Rows from block 10 of the encoder of a small image denoising autoencoder, named by matrix and row number. Rows with one number belong to one channel. Each number is 128 + 32 x the weight over its row's rms, rounded and kept within 0 to 255. All counts start at 0. Numbers have three digits each.
Before each channel's rows are labels from the 100 images, of 14976, where the channel reaches its highest value: "colour at peak" is the nearest of a few named colours to the mean colour under the peak. Only what is clearly more common there than usual is listed. The data: stained colorectal tissue patches (NCT-CRC-HE-100K). In brackets: how many of the 100, against the usual share in percent.
# convs0: first 3x3 conv (encoder.blocks.10.convs.0.weight, 208x208x3x3, each kernel summed), inputs 0-103
# convs1: second 3x3 conv (encoder.blocks.10.convs.1.weight, 208x208x3x3, transposed, each kernel summed), outputs 0-103

colour at peak: grey (52 vs 22.1)
convs0.27:072127152147130124154115067105107125127162130134155132028124142134115153122113119139135097173123121136119138117110127127122135133128137126124124162123109130149127142129114135091107124137124132147082127130126013149119096149112102127096107128108109152117150081166127137143096116141107059135161132120122131121101000
convs1.27:094121111099132086146176067105136109160147146163124160119118142096117147157135124127133138106137015162044124096202105115112113133143102117114131133093196095095113118080108100157127091148136139124151138138099142152133091074150167143141144115115091149113135230113106103129188190153103165139174158130102151065187217

colour at peak: white (87 vs 25)
convs0.182:129112117116116122105108094113150128067096149085132126138126125128089068103157060094119135055120150119149065119144102114134118131140106072101090126132000164120113117149147100141074051107118128104143108137098133105065111085150148117139129084115126116057115133112108084123141061111082143145100140097097100144136147
convs1.182:098113171152114149152066113136111108147134121144121123116129125125080135114122080135097138132139054117041094114150138086114128083129140064110107159098069059136107125110121135149100116121154123091133100150111086112108080156114157124126140112085096082074086147100106125122166097106119154124097098102087112123175152

colour at peak: grey (74 vs 22.1)
convs0.2:128135114124145115138146140143133135089137118083140096133072136131128125165126152136194132094159000116019144142130124133076178162123160169123147108068127001128116128049133131134152142142117201110143142126157123164132090117132135099131141154125119166144132135147117125141130118071110131125145137155160128098135137
convs1.2:117136163115109102107082133139130108155164130128138131116124132145070129129132130148093130075191242150202106146102101133148097130149101083131195148162128233127111105199095144145145135137137120111135166094138107135089112098126136139131114157126137108114120122081124106094082169155130151138152164099123126150110217

colour at peak: brown (60 vs 11.4); red (32 vs 0.5)
convs0.132:132144138130135132141139142137127133138141105142139140131132128124142123125131142152151125120140000122000146134127144141127123144097150126132148121115113000124130135036136129126146148127146140130129138115153133133133129131133123144124125147134137146151134116137135141146125131123145127135134093132143107082116131
convs1.132:120130113137123125110139120118101152132149114096111127107130124117146132118107121132056117182132255094255116115121090123141141111147145110122137143178115236120146117233130147142139121118127112120118157137106112128125127171108133134128141124146128136142113132118133104143123141115166144134120148115143136183137105

colour at peak: white (67 vs 25)
convs0.0:069124153156129132145116093104112121117164131127136132025128130139108159122117127133143079179118120143121134126097133132127136125132131134128123167125101128147128141132116136085113118133122131136093117132122001154136091139119104129093135124100117143113131074157125128139112121140130068131151129116127135125095000
convs1.0:096116107111122079141175092111139112167154142157137145123104120085140138163141121131136134084144051174069105103186122110098128134147099127128121123094194107091133108100113101149137098154146153125155144137100140151129083072157168134140160114119088141117136243094107091129193221146094174128158147129108136087212224

colour at peak: white (99 vs 25)
convs0.28:132084111135117140123114154133116104074119125031158071130020100115103116124113136125164132088134109127110124143134131118045169146105179171136082134065088128136120116132128084138144095150084164136142111145115125127152143055129137029136156109101081162155137134160104141157140100099094135113145119108124155108147132
convs1.28:086083169131091137118098160095096063175120110116186103128105111122110103106090148121089148164150107139115109143136147141099121079087132173098087103087130069111135050124081194107107134151139098144128108163104136150145135144090163104118146063130171127080123148093083077147111167144136143090142090122088151106157117

colour at peak: white (59 vs 25)
convs0.158:127114148140131140131111135129111112089127067117129068125052137140094129141119153106173126143114002122005143104129142163034142126077155141167131145043122021130115135028114130122123138101105176111135070136145128112141133129122122074123141140119141175144120129156132166161125152073092126145111097153139123078135123
convs1.158:067118195138104112132118161101149111116138103153149116113118231154151132112134118147088124051129164122181166119151121086124103100103112136148167165173142136119169126198146166102155161140154096163048141109143051152149146088144115109110152151118158098133148068109174119137092137135160122095150117061150083147152129

colour at peak: brown (55 vs 11.4)
convs0.102:137129136139004132115118143164100102178112065177146163130144119129171175000102126168080136162121091136083112104127153090147127153111168117136145159136074111154117134119099098133125143125156134155133143054159135117110141120112130134135116143134136092172143129160086133137121131156127129147120018124063134019115122
convs1.102:121104124130108144126100125124078104101095085136163111114108175129188132101099128134102142213124185133159138158141092106127167175098198134117109165193066134154127132168124125136135129134157147151064134144142108183132103142122133103137117111119098169180142119142131160163078103133146120129092097157138132142138028

colour at peak: brown (73 vs 11.4)
convs0.189:123120147161103176124177133172155130131139179093169139116132144188085115090165107071129108115149135154127101175124108151137128171158125150137093180140000119131165148106159140124131108127128160114128091166096101157143115047158128153120189096128166138099105118144108131139136079125144122180120127145086114123126103
convs1.189:125141076171167164121141153133150098130109195149120164108172106147137186177154096108167167170102103166107131088141129187169198108192126151128110103116129133166150045150146104109129109185150154158194144199138134111155121044144127168110182106137141142094136087170151165144195151155127159134160153123160177170113131

colour at peak: grey (63 vs 22.1)
convs0.59:130128149140123131134112137126107111100129058121141091129078139140125131118113164135150124149124000122000150104131154156067126119085156116160140141060099000126117136030111139122135147110118179119132088111146130111139140135117118098123128145129145167145125113149128152163125133088092128150121080138140099074128119
convs1.59:075119179138113107138117139086115130111132099153121113103125236153145134120113113149069134079126186117219171112157113091132125109099116119135162178178132148133153122230138168100148146135152093149043154125125051147142134120122113117108140152131150111143140074131178131152086119131158120118166120077159106167142094

colour at peak: grey (85 vs 22.1)
convs0.163:125127147140148144132119139130123118082134091116128078126065131133096119159123151116170125122125000126000142118130143160044141121069154146163136132057129007124119132023119131123111133102112160115137100141150125119128136129128124091122135144117135170130141134147150173155128140063105127144114129131150124091143127
convs1.163:087125165128111109109115136104144100129161126131141122119121176163172123114129111146100129038148244112255135117123135084131070105115121133150159156165159184113180106190129174124115158121149083148062130113137060133117149096131119116114134143133146084110151087094165102115125139149162149091156132061136108159163173

colour at peak: grey (75 vs 22.1)
convs0.29:129139133119143136139136146139131135133139106141139127131116129120135119146135142142153128120136000126000140131130140142107123148082146131134142119097130000121131133027136136128140149129140142137131133131146132135129132135136127138126128144130140145150136132130143142147127137129138129134129113143140118084127135
convs1.29:129125127116128127105125126127120134135158126110123126124131119116133117123123117129078104142129255111255117117109102115140122102148126107130136148179127248115149125229124142148140128128132111118113155132103127130122134154120127136119136119131133125124129144105144102129130140117161167115118150123134118180130140

colour at peak: grey (72 vs 22.1)
convs0.148:130131147137127129132123142128112121124129080137137111129102140136134136120121159142150124157121000117000146108131149153095124126091147125153142140080087000128120137018119142122137152110130167129129095108144131122138142139123119120123129142129149152151119113142130148165124134113103125146122091130137098078126120
convs1.148:083113157138110106124128130093100152112134101136110104109121209145156132117117119133060120125120228114255166108153105096130140107120112108136145188190116177127148136246155153110150133128150101139054161132107070140148131152128123122111136141140145136146126070140176131149107121109160127111154133086166111186133074

colour at peak: white (100 vs 25)
convs0.147:129119095128104136072099136118125101130139153092075118118115157120134118102140112041181123176067131101137100130076122117124173178161130161118138150114107120121157116118126134111136094069129173088134036116120132104124107121142127146113131125071125112149040127148095125117111134096110114142059115148117177122088120
convs1.147:156125138166136145078165150134172120153073143164112146186191173185166155130172150113168133209157106092098119126123143123198156069167096093123133149133168106180160117105169162116125120126188113082166097124109178129088127198180133164128119133096128141132099104118127177094144179135161184154135140144143124181099156

colour at peak: grey (58 vs 22.1)
convs0.167:129133126111124138135134150151131129145143091149143130133101128111149133123130139153146132115130000136000121132127156124096129157046157149127144118090144010121133130047135133133130148134149148144132144124162135141115125125135133119130126141133134129163146137132138143143126135149132132136130104145125134050134139
convs1.167:123122124089129121108104110132112107126156133114152136134129123082132107118121110140092107125143255125255105138113126125142122122132149130133136151170130232125130141238124128151129130104147125117129127138132164129129112135125126124131130120125137118116144163114144105111107118111141169153097149133124130163138145

colour at peak: grey (82 vs 22.1)
convs0.143:126124149141148150134119140133123119080134091114126076126062133137088119161126148111174125122126000123002142118129140162042146124072154145163135137056127010125120132025120129122116135102110165108137092146151127118136131127129124087120141144113136174135134135151148175158126143058104127142114125139151123093137127
convs1.143:082124168132109111115127148107152099132166122131142122117123174164170122120131116148106128037140226102238140114124128085136072096117112140149162147168160170116181107185132172119133171122145089148063131108130052136127155095131116111114145140139151078121152094094162096121123168154167141088147130049137107155164183

colour at peak: white (100 vs 25)
convs0.41:123132179118130149162052094105092070078153141121179141131123160107054090117066124123126133050144128076122114139169071091122088155144135060095122138131150127113094170126077145144150104150133146149119114160139124100137138130096149138143127117042055134086164092116135127147156038128132139083119140144123057133132129
convs1.41:080124175097121101114111147135063098154115142140148143086141105092187118149067133132143099037105092147090136071154093092137118134153124104150116097121113091101100116118076104136171121132139138128043134144125034142189154098039149154125145116156105121145106084077133093145149122132138112133138136135142079113139066

colour at peak: white (77 vs 25)
convs0.109:120112098131138139105091140165110022092106102090127092119072071135092118145062091115158132058149068074075139153126082145071133149102137115136115116093127073123114105084046114127130125096104152115138126128143113148137124149081129075126165124087036141115150146150125151136127102063138127052130125173131146098128127
convs1.109:094149173205145167120148129158134160139128075112138139115140086151126137151120061172119102056171135072154121157114089049149106128129149093113171122182137135158135104117151140130109154145134108109131117113154057140110118107131120117109141165041174054130143162142149126130127158084158153068126143119149163166128208

colour at peak: grey (47 vs 22.1); brown (44 vs 11.4)
convs0.168:131140146138125129134132133128113122130133088135138121129116137137139131108120155145148122152128000119000145116129154153108125120097152123146151139092088000123125139015121135123138151116138157126128113104150131121137140133123119131123123149134145151148120110147129149165126135105111127148130085115141105081121121
convs1.168:093116143144115112126139119080099152122133104123101107102121185144151130116106119137050135139128236107255159113149099102131142105121126110130145174184099182123155119245147150110141128123143096143070173140101074137145133168115133123121133136152132152159130078143163133163105125110168127139164137086164134189138075

colour at peak: grey (49 vs 22.1)
convs0.88:132128141134108116128126138130099121135123081124134107129096145145136136102117155131153125179116000121000144100126154141089133125096146138148134148083073000131116139028112139119146154102117173127129083088134137126140141127116119119123124140130165153167108111155108142166120145112089122145129068122126106066120115
convs1.88:078116173131105105135138132084122156116114091149120099127118221152140133117136112132069117125121152136193181106173105107121140112101119094131149200183088133132140155228158134094172118139157113146052162124109088154147127135147133113108125151137142146173129057150174162152089125084154136136166125080164112167133070

colour at peak: white (68 vs 25)
convs0.52:125149121137136127129139137153140139104141126122120114131094127115106121163136152112177126094153000119006136145127122136078164157105155164124152113074135000121123129017138120134130123119131171113137122139154124155129095107138135136130136159117126182126125136139137145140134117099119131127141134151148137075135134
convs1.52:137138132110124123101103111139123106151161139140102128124127091137106128129118113147082101087183255129241111142102077133133105083161104086142175138141100234105152097206117152139125110117128093111167153116089106152112127123114148139114136150144143118092134129082135106108129122120169178121147164121135147173144187

colour at peak: brown (59 vs 11.4)
convs0.139:050129159153129153138150144143117131115148135117104127000128129168113138129129131130134062155130121124126129138079121138129144124132128127128132152134125127128145135130141134054114124141136129125082123130128025125142115135130054129041148128105140134109111106132132137131083117122137045131118129113132138130104039
convs1.139:094118116111131116144186156151161114164127157116113119123119114090115112148162128154169115121139049142074143112190116142107104142114107112179125157110207101084118119095149073145149102160144138098155138104108142121143135083184120121115130147053076081110136252090132117118163133103152162116125141141143152123196219

colour at peak: white (73 vs 25)
convs0.187:132139114117136140128133142135141130143132105143148131133109122114148124151133141138159132126137000121000142146127130134103124154075148138134144119093142000125139126024133139130143150124142139136134131120149136148132127132137132140129131146127139144159141138131139132153128130139139130121141111147135124059134138
convs1.187:146131123109131117101131106130123122127163131111132134144140114116129112119125113123077095151123255114255114128108100126147113110155136104128140140177140254118146116221119135151138120130133109114132149125115157128113122136126135140130128120099146126132122149093135101128126132123146169105113151132128114170118158

colour at peak: grey (81 vs 22.1)
convs0.131:125133130120141139133127140126134132128132103153141123129112131122124126156137146133149128137125000125000140130132129146099116143069136135140139123090130000121130130028136150126140151123138133144127115136142132133132137144142126141124132141121143152145139130121148143155128136146126127130131117150132110081136135
convs1.131:137123147106122112105122141122126129104161123107129124139133113111129108124140124126074077131107255110255130109109094106140119096145114114130127159175137244112149130222131128148137129140128110110103137129098126135125143154134124140110127115106141127107111158094154089135145111114141179081105148127136097178136142

colour at peak: white (96 vs 25)
convs0.68:129168130141154142122130080179116130158139137181130132122104106144157146105102080142137128141139057126048177118126129135063071117076175127196115136078092073110118128043106097126092086066105131140139131115119128142089161126111132146124118164126118122130170166194167196118126109109128128139118118122090176064172127
convs1.68:109134095140187152112130094137095123101107084165057125109132131150189156143104079137148154139167081131132120128134120100121136061109103120146113175127107134083179095141079140122035119060124042137092152137077100159064087158143185132116118143109172142110152087118174131077129148111168197145128147133134139153145083

colour at peak: brown (68 vs 11.4)
convs0.137:092147132160144189092165141130136119123157159119092123051124111206100106139149123077154042173095120115126158135034095155111118118132132131179123184124145122070185125109141124061087086102119105129112079152115053119151154132144101149064176144087161149110095143109163156127110126109155091127084142113143135128175044
convs1.137:119134112132161138095195149154176106154144172149098113140145066102114120165183154105159091141103026111042133119113087154093115113133094141158107146083208070093156099039163088147106122142132118105152123126098147125141139096200153146124155131125116114102086204066135120105181198135151179104107156155148152130196190