A small image denoising autoencoder, trained from scratch: encoder norm batchnorm, trained on stained colorectal tissue patches (NCT-CRC-HE-100K).
Rows from block 4 of the encoder of a small image denoising autoencoder, named by matrix and row number. Rows with one number belong to one channel. Each number is 50 + 15 x the weight over its row's rms, rounded and kept within 0 to 99. All counts start at 0.
After each channel's rows are labels from the 100 images, of 14976, where the channel reaches its highest value: "responds to" is what is common among them. Only what is clearly more common there than usual is listed. The data: stained colorectal tissue patches (NCT-CRC-HE-100K). In brackets: how many of the 100, against the usual share in percent.
# convs0: first 3x3 conv (encoder.blocks.4.convs.0.weight, 144x144x3x3, each kernel summed), inputs 0-143
# convs1: second 3x3 conv (encoder.blocks.4.convs.1.weight, 144x144x3x3, transposed, each kernel summed), outputs 0-143

convs0.77:61 59 15 30 46 51 56 51 53 46 27 42 43 56 37 65 30 36 54 43 72 54 41 43 48 65 52 57 44 62 56 66 26 29 16 16 78 39 79 37 59 47 24 51 22 58 26 46 57 61 47 40 69 46 56 39 44 91 43 41 31 61 25 56 37 52 34 56 45 55 57 39 35 72 62 65 32 80 58 23 50 47 55 37 37 42 27 53 49 60 39 32 52 58 47 89 44 61 37 33 87 65 52 49 42 61 44 55 51 61 43 48 39 46 62 68 41 69 82 35 44 49 55 48 38 55 58 47 28 26 47 42 44 33 67 35 36 42 48 81 56 52 36 72
convs1.77:64 64 49 50 18 39 39 61 44 15 47 07 20 63 58 35 74 31 62 39 56 38 40 47 42 45 37 42 56 66 42 36 50 33 36 45 69 49 37 67 60 59 56 48 35 74 55 45 42 72 38 49 55 33 56 74 49 54 45 55 60 39 51 58 48 40 34 47 61 52 27 32 70 57 49 46 55 60 19 60 54 07 35 42 44 54 32 21 48 44 61 45 62 60 58 29 72 63 56 35 57 43 56 41 27 46 43 54 34 56 43 25 61 28 44 52 24 00 26 51 64 24 37 55 40 50 36 48 39 66 45 56 68 47 45 65 66 40 37 69 65 55 55 84
responds to: tissue: adipose tissue (61 vs 10.2)

convs0.24:47 54 49 54 42 47 57 20 37 52 53 46 84 52 62 22 34 66 59 72 67 60 35 41 38 53 12 32 55 57 39 46 48 53 21 41 55 50 50 87 50 57 27 19 27 68 70 30 40 32 50 13 40 41 45 71 22 58 35 61 52 37 58 50 54 55 44 41 35 31 24 36 56 51 56 84 44 52 59 83 42 43 41 50 56 45 38 43 31 48 50 36 50 61 29 45 54 27 53 28 34 55 63 46 49 28 28 38 38 42 42 59 42 35 50 34 47 29 43 41 11 46 15 41 59 39 51 40 39 71 32 28 41 48 50 51 43 71 35 69 58 40 54 35
convs1.24:56 51 46 57 73 60 69 56 48 83 53 67 33 69 62 71 64 48 85 64 60 55 51 79 43 50 75 58 69 60 47 72 65 55 60 31 41 49 79 35 74 48 62 49 39 67 38 75 55 60 37 67 55 64 52 56 50 68 69 47 54 87 63 72 75 53 45 40 66 47 73 54 44 95 70 43 51 67 60 51 36 62 71 66 60 63 56 46 65 53 52 64 69 29 65 53 57 55 58 44 58 55 38 32 54 69 56 35 28 70 66 60 82 64 70 65 45 52 74 48 68 54 47 69 84 68 40 54 65 58 66 60 55 73 58 44 60 49 52 73 67 41 52 44
responds to: tissue: lymphocytes (39 vs 11.2); tissue: normal colon mucosa (36 vs 8.7)

convs0.12:54 41 17 34 45 59 65 60 36 32 24 58 58 53 40 44 54 54 65 45 57 22 33 56 60 55 60 48 19 66 40 54 13 55 22 15 47 37 61 29 35 15 52 60 26 59 22 58 50 34 56 54 34 40 54 33 53 54 44 34 22 51 31 58 40 41 40 58 52 40 60 34 18 52 65 58 23 41 67 28 37 48 36 29 38 42 31 54 21 62 22 23 59 19 58 59 38 58 29 47 47 46 46 54 47 43 48 61 57 31 29 38 42 64 40 40 47 57 57 48 61 61 51 39 37 65 68 48 50 24 55 27 24 58 57 26 27 47 41 54 42 23 49 38
convs1.12:47 45 62 75 48 37 59 59 64 22 49 42 34 33 61 64 21 37 85 59 67 64 36 61 38 35 50 41 37 65 40 46 54 39 36 30 41 88 34 71 74 48 55 42 41 46 71 46 39 33 54 31 53 91 61 64 49 59 30 67 83 63 58 44 51 67 49 43 64 54 46 54 56 77 55 70 59 50 24 42 47 33 65 29 44 61 37 26 11 53 33 41 58 40 66 59 57 71 73 34 39 64 57 50 66 31 28 49 49 42 37 56 37 54 63 65 62 40 28 60 21 36 59 53 62 38 52 43 68 74 59 41 69 46 44 59 40 72 50 80 39 38 52 44
responds to: tissue: adipose tissue (32 vs 10.2)

convs0.135:51 35 28 49 45 43 51 56 31 34 44 44 51 43 48 57 36 55 41 34 69 69 42 50 54 62 65 72 14 64 49 57 09 25 10 21 53 43 20 53 67 29 51 56 61 46 13 34 30 65 39 57 55 38 58 36 31 60 39 53 70 64 29 46 21 54 24 48 50 45 46 71 41 55 61 42 79 75 34 23 63 53 30 48 63 56 53 52 41 53 38 22 54 61 57 55 56 57 51 39 54 12 54 41 46 54 50 44 47 35 70 58 42 41 39 56 65 56 49 52 47 42 26 23 55 56 38 39 36 38 56 35 42 25 10 49 57 37 27 49 54 58 54 76
convs1.135:65 32 53 75 59 41 48 30 51 83 37 52 60 57 52 26 65 59 66 59 56 40 58 30 67 58 55 45 36 69 46 50 68 35 50 61 32 65 49 79 23 33 60 38 58 49 52 70 56 29 32 54 46 63 69 42 84 27 67 45 50 51 50 67 37 50 48 58 51 58 64 39 40 72 79 41 24 34 46 59 45 38 54 72 24 43 38 61 45 57 58 37 67 64 31 66 72 47 56 37 26 48 33 34 52 72 61 47 40 43 22 36 54 47 42 53 47 04 95 36 64 37 59 64 61 24 63 34 55 50 39 38 40 47 50 48 69 12 56 68 60 45 38 53
responds to: tissue: lymphocytes (78 vs 11.2)

convs0.64:00 57 44 44 49 51 00 52 44 45 58 40 51 57 47 47 56 47 66 54 39 46 59 54 61 49 54 58 45 65 45 47 61 44 57 44 55 47 51 40 64 41 46 53 50 45 40 50 55 43 00 49 49 51 48 49 43 43 47 49 48 48 54 48 44 50 27 56 48 48 53 57 52 32 00 50 57 45 51 52 52 54 54 52 39 47 62 43 39 23 59 40 65 52 51 54 45 48 48 49 62 56 46 00 51 42 69 60 33 61 46 44 39 41 45 62 47 38 49 49 50 47 55 66 49 54 42 00 53 46 54 47 49 55 47 45 52 49 56 36 58 48 48 53
convs1.64:40 48 31 60 44 59 50 63 59 65 54 99 57 54 65 67 49 49 10 49 42 70 45 56 44 52 23 50 66 49 61 49 64 52 27 43 54 60 30 78 37 69 20 69 61 42 51 24 40 57 45 22 85 31 59 27 50 55 46 48 68 53 45 71 88 66 82 37 53 65 55 52 64 58 49 59 51 50 58 37 57 55 54 55 60 64 41 49 74 62 34 47 56 70 59 65 63 51 47 36 40 43 53 42 66 83 62 67 52 17 56 63 54 42 52 33 75 81 48 57 47 75 36 23 43 43 62 42 64 70 57 31 57 42 32 66 61 47 43 59 74 55 50 50
responds to: tissue: lymphocytes (93 vs 11.2)

convs0.100:53 57 59 60 42 45 58 14 48 29 48 24 64 42 42 43 21 40 62 73 65 54 68 26 50 56 40 35 42 62 35 37 48 33 58 46 43 58 42 66 48 48 27 07 39 80 45 21 43 42 50 07 41 63 39 48 20 35 40 54 71 32 62 50 30 66 36 48 27 52 10 58 59 41 61 57 56 45 58 58 55 30 62 53 52 60 47 41 31 59 47 27 60 61 19 60 38 25 57 17 40 27 52 51 59 21 44 45 52 49 63 47 33 46 44 72 55 54 40 45 14 54 35 73 48 35 51 45 65 57 15 60 38 50 38 44 47 47 44 51 52 44 40 33
convs1.100:70 64 32 36 50 65 65 63 54 74 47 51 62 82 63 56 99 59 69 41 46 63 52 72 46 51 55 54 68 55 56 52 73 58 66 65 48 59 77 41 51 48 53 60 45 53 38 82 55 36 47 87 64 58 53 32 71 64 67 50 60 89 59 62 70 62 39 47 63 63 84 47 49 82 68 45 48 47 67 34 37 76 61 70 61 59 52 69 63 58 62 58 64 36 62 59 60 62 68 60 50 42 45 50 62 79 48 56 42 47 64 57 75 61 60 48 33 52 58 61 97 71 66 61 56 77 53 56 59 53 64 51 50 57 46 54 58 53 72 68 60 50 39 65
responds to: tissue: normal colon mucosa (35 vs 8.7); tissue: lymphocytes (27 vs 11.2)

convs0.8:20 88 36 63 55 47 16 44 34 53 63 38 45 74 39 63 42 63 50 60 44 38 30 42 45 40 49 39 31 55 45 71 43 51 21 36 64 26 55 45 38 38 40 42 46 49 57 42 56 55 10 38 39 34 51 61 49 84 39 87 41 61 40 63 51 30 40 36 30 29 43 42 41 40 25 59 53 64 51 68 37 44 27 74 52 37 52 33 59 37 21 51 60 46 44 49 40 35 64 47 45 48 51 10 39 55 43 48 39 34 49 35 41 32 29 22 48 27 43 39 41 49 31 22 78 60 48 23 37 43 40 43 39 53 60 36 49 60 24 35 62 35 40 72
convs1.8:58 56 63 55 42 55 64 41 34 49 67 29 34 63 37 61 71 43 31 31 56 47 57 50 60 52 50 50 28 76 42 60 36 29 44 39 46 38 33 52 77 29 44 42 45 73 45 42 72 46 57 74 13 55 52 52 46 64 42 41 55 50 23 69 35 26 49 43 36 32 38 64 32 53 64 39 63 44 36 83 24 48 52 45 36 70 47 54 52 64 45 44 76 33 51 28 41 29 62 53 59 85 68 52 53 68 69 11 50 73 46 72 62 33 33 51 71 55 28 35 74 40 86 47 42 40 40 59 68 57 44 37 51 76 48 32 47 60 65 49 60 39 24 79
responds to: tissue: tumour epithelium (37 vs 14.9); tissue: lymphocytes (32 vs 11.2)

convs0.52:52 37 50 42 60 51 48 08 63 52 24 49 22 35 57 38 14 49 40 46 69 66 72 29 50 65 60 55 46 57 45 45 47 54 35 42 44 79 23 74 54 68 58 07 47 59 82 27 68 53 46 10 57 66 49 44 42 62 53 49 47 22 42 51 43 47 68 50 46 52 09 46 53 54 50 18 33 58 45 42 67 04 55 48 54 44 41 52 47 50 63 62 39 69 21 52 60 55 48 22 41 30 60 47 68 43 48 53 47 42 51 37 43 71 47 51 48 54 31 53 16 25 32 41 48 53 58 46 47 61 28 52 46 34 30 59 46 52 42 60 55 61 54 51
convs1.52:47 59 61 60 69 65 47 62 59 77 59 67 50 84 54 84 50 56 81 50 49 57 55 61 53 53 72 60 69 55 58 44 56 66 87 62 54 54 78 44 61 51 54 59 59 60 65 69 71 55 44 72 51 68 57 37 67 68 67 66 35 71 60 70 75 41 67 54 70 62 73 49 41 88 53 57 51 60 62 56 52 64 58 73 59 50 57 59 74 51 65 79 69 46 59 64 59 69 39 59 64 69 42 43 51 82 70 57 44 61 67 45 69 56 58 52 48 58 63 59 72 60 76 73 75 75 58 62 53 56 60 64 69 49 66 58 66 50 56 66 77 50 39 84
responds to: tissue: normal colon mucosa (37 vs 8.7)

convs0.120:54 59 65 58 45 44 56 09 45 43 54 19 61 51 53 40 22 51 53 68 59 65 67 36 48 53 19 34 42 58 39 48 44 28 47 51 46 51 50 72 37 46 32 00 39 74 50 23 46 43 50 08 38 42 43 49 19 36 46 55 79 38 54 53 33 50 44 44 35 45 01 58 59 35 58 67 60 46 67 59 56 47 44 56 49 61 44 49 41 57 49 36 49 62 23 53 47 27 69 30 36 33 55 52 55 21 40 41 52 48 55 46 41 26 42 55 52 54 38 47 09 54 27 61 46 34 57 46 50 63 19 68 38 52 35 49 54 57 35 37 58 42 50 26
convs1.120:69 67 49 48 35 62 67 65 55 74 60 54 57 86 62 70 75 60 71 42 52 65 53 75 43 53 71 50 61 62 55 58 75 61 82 46 49 67 69 34 60 50 64 55 40 54 49 74 51 39 47 84 56 68 53 27 60 71 69 48 52 91 51 68 68 54 47 43 64 54 84 45 41 81 70 43 51 47 80 46 34 81 57 77 50 56 52 76 73 60 59 67 60 38 63 47 57 58 59 55 58 60 45 40 57 83 51 50 39 57 63 55 68 62 69 48 31 62 58 57 82 58 74 62 58 75 56 61 59 51 62 54 51 59 55 49 58 61 72 63 67 47 29 53
responds to: tissue: lymphocytes (45 vs 11.2); tissue: normal colon mucosa (29 vs 8.7)

convs0.81:53 53 71 55 44 51 57 05 35 54 67 44 54 43 36 41 62 81 48 49 33 60 64 11 50 39 40 52 42 45 58 60 44 54 44 74 38 24 33 38 20 38 30 00 53 35 48 27 59 44 56 25 41 33 54 45 31 49 47 55 43 35 54 54 48 44 41 39 31 37 00 48 51 36 56 39 49 44 17 64 67 47 37 56 67 58 58 31 55 55 42 63 39 68 09 63 55 45 61 58 25 49 46 55 38 36 47 39 59 37 54 50 49 49 29 34 45 62 50 32 15 48 47 32 56 49 52 53 59 44 13 50 41 40 62 39 52 46 45 32 66 49 41 56
convs1.81:68 36 70 39 43 54 56 37 56 62 41 68 43 52 39 42 66 54 60 26 61 56 76 38 57 64 70 64 55 54 61 40 62 38 70 49 28 64 59 44 50 49 27 39 58 55 57 69 73 28 60 83 39 77 47 42 50 68 51 26 51 49 42 67 56 51 64 59 42 59 37 38 44 51 59 42 55 30 80 49 61 40 79 45 40 88 44 75 50 60 52 77 45 69 34 42 57 43 77 46 52 87 71 56 43 40 73 42 53 65 49 75 48 68 57 55 59 47 46 46 82 78 65 87 14 50 55 73 70 45 32 36 52 55 58 30 32 50 66 46 73 67 37 65
responds to: tissue: tumour epithelium (35 vs 14.9)

convs0.78:55 47 41 32 39 53 51 26 65 50 41 50 23 12 38 64 20 57 40 29 35 43 39 31 41 32 67 61 36 46 40 51 50 38 41 32 53 49 37 36 57 44 51 05 42 29 44 28 51 53 56 22 68 69 40 33 39 66 40 45 54 25 38 51 34 64 41 47 51 54 12 55 35 44 52 28 68 66 31 35 16 24 59 32 26 52 39 35 40 48 36 49 17 26 35 53 44 72 40 32 67 61 50 55 50 36 54 53 48 69 29 44 39 38 54 78 52 64 57 22 27 49 77 55 32 54 54 54 45 19 46 44 65 58 54 37 37 40 55 57 47 51 36 32
convs1.78:56 48 62 65 51 56 63 50 59 38 50 39 69 49 54 68 99 58 99 51 40 58 36 45 45 33 71 51 54 36 60 31 54 61 56 69 41 61 77 58 43 65 73 48 47 54 62 77 38 58 55 70 61 61 46 65 79 30 54 79 62 54 79 44 58 61 42 53 54 70 52 47 51 49 61 59 61 44 59 44 52 72 62 59 42 62 46 67 56 42 76 70 35 47 47 44 60 64 68 75 48 53 56 56 61 51 50 67 45 37 54 48 67 73 53 61 58 63 87 57 99 74 59 67 70 74 63 56 66 53 50 62 62 51 48 55 74 44 31 55 54 66 70 78
responds to: tissue: smooth muscle (31 vs 13.4); tissue: debris (27 vs 11.2)

convs0.116:52 49 09 30 44 55 64 58 35 27 27 56 62 53 34 42 58 52 64 50 64 21 25 51 59 65 60 53 17 62 43 58 26 57 19 22 53 38 64 29 37 12 46 61 36 61 18 56 57 31 54 49 37 40 61 43 50 66 45 35 21 50 35 59 37 45 43 57 48 40 57 37 16 56 65 58 27 43 58 34 39 46 36 38 48 40 34 50 19 62 22 18 60 20 54 65 33 54 31 42 59 50 44 52 52 47 48 57 57 39 36 37 39 69 40 39 41 57 60 45 57 60 51 37 44 68 67 45 54 22 50 24 25 54 57 24 26 40 44 57 47 23 49 51
convs1.116:49 54 50 71 48 36 59 55 60 22 53 33 33 40 56 54 32 26 82 63 61 58 30 58 40 40 41 45 38 70 34 46 63 38 39 38 49 78 43 69 83 46 48 42 46 52 75 48 44 28 52 26 50 78 63 71 40 62 33 65 75 61 53 52 48 63 50 44 60 52 40 58 52 69 56 73 67 46 11 49 46 27 62 39 50 69 46 26 10 55 33 40 69 36 64 56 55 69 76 23 48 77 54 49 61 27 35 38 50 62 51 49 38 47 59 69 60 25 32 54 09 25 51 55 71 32 51 45 53 72 55 42 67 57 43 52 42 70 55 72 46 39 47 54
responds to: tissue: adipose tissue (38 vs 10.2)

convs0.56:52 32 25 24 40 46 50 28 59 38 13 55 32 49 56 22 06 35 50 40 68 66 41 40 51 60 59 59 48 66 65 63 26 52 23 20 69 51 45 60 54 48 62 28 45 64 31 29 61 42 44 12 78 56 57 27 26 69 43 37 22 40 37 51 41 64 36 59 47 50 32 38 48 71 54 31 32 51 56 13 59 32 55 41 53 31 44 49 37 50 47 36 58 68 33 58 53 65 24 26 66 42 68 45 47 62 51 55 42 48 50 39 35 58 63 66 44 60 57 45 15 33 34 40 35 50 61 43 45 48 44 21 52 31 33 53 37 46 42 73 51 52 40 50
convs1.56:57 62 60 69 69 63 40 58 58 50 60 42 55 73 49 78 67 42 91 61 45 47 39 48 55 46 36 55 78 56 46 43 73 35 59 69 67 57 61 58 54 56 58 58 51 64 68 69 59 62 35 52 78 46 70 83 67 53 63 68 58 58 69 63 83 41 43 56 60 63 62 44 58 85 53 70 56 57 40 62 57 52 38 67 61 48 49 53 57 54 74 61 63 47 56 42 62 69 43 55 57 63 34 47 51 77 53 53 52 55 63 23 87 37 47 45 42 13 51 61 47 56 51 53 88 65 52 55 36 73 49 54 73 44 62 63 78 41 43 78 83 52 60 89
responds to: tissue: adipose tissue (29 vs 10.2)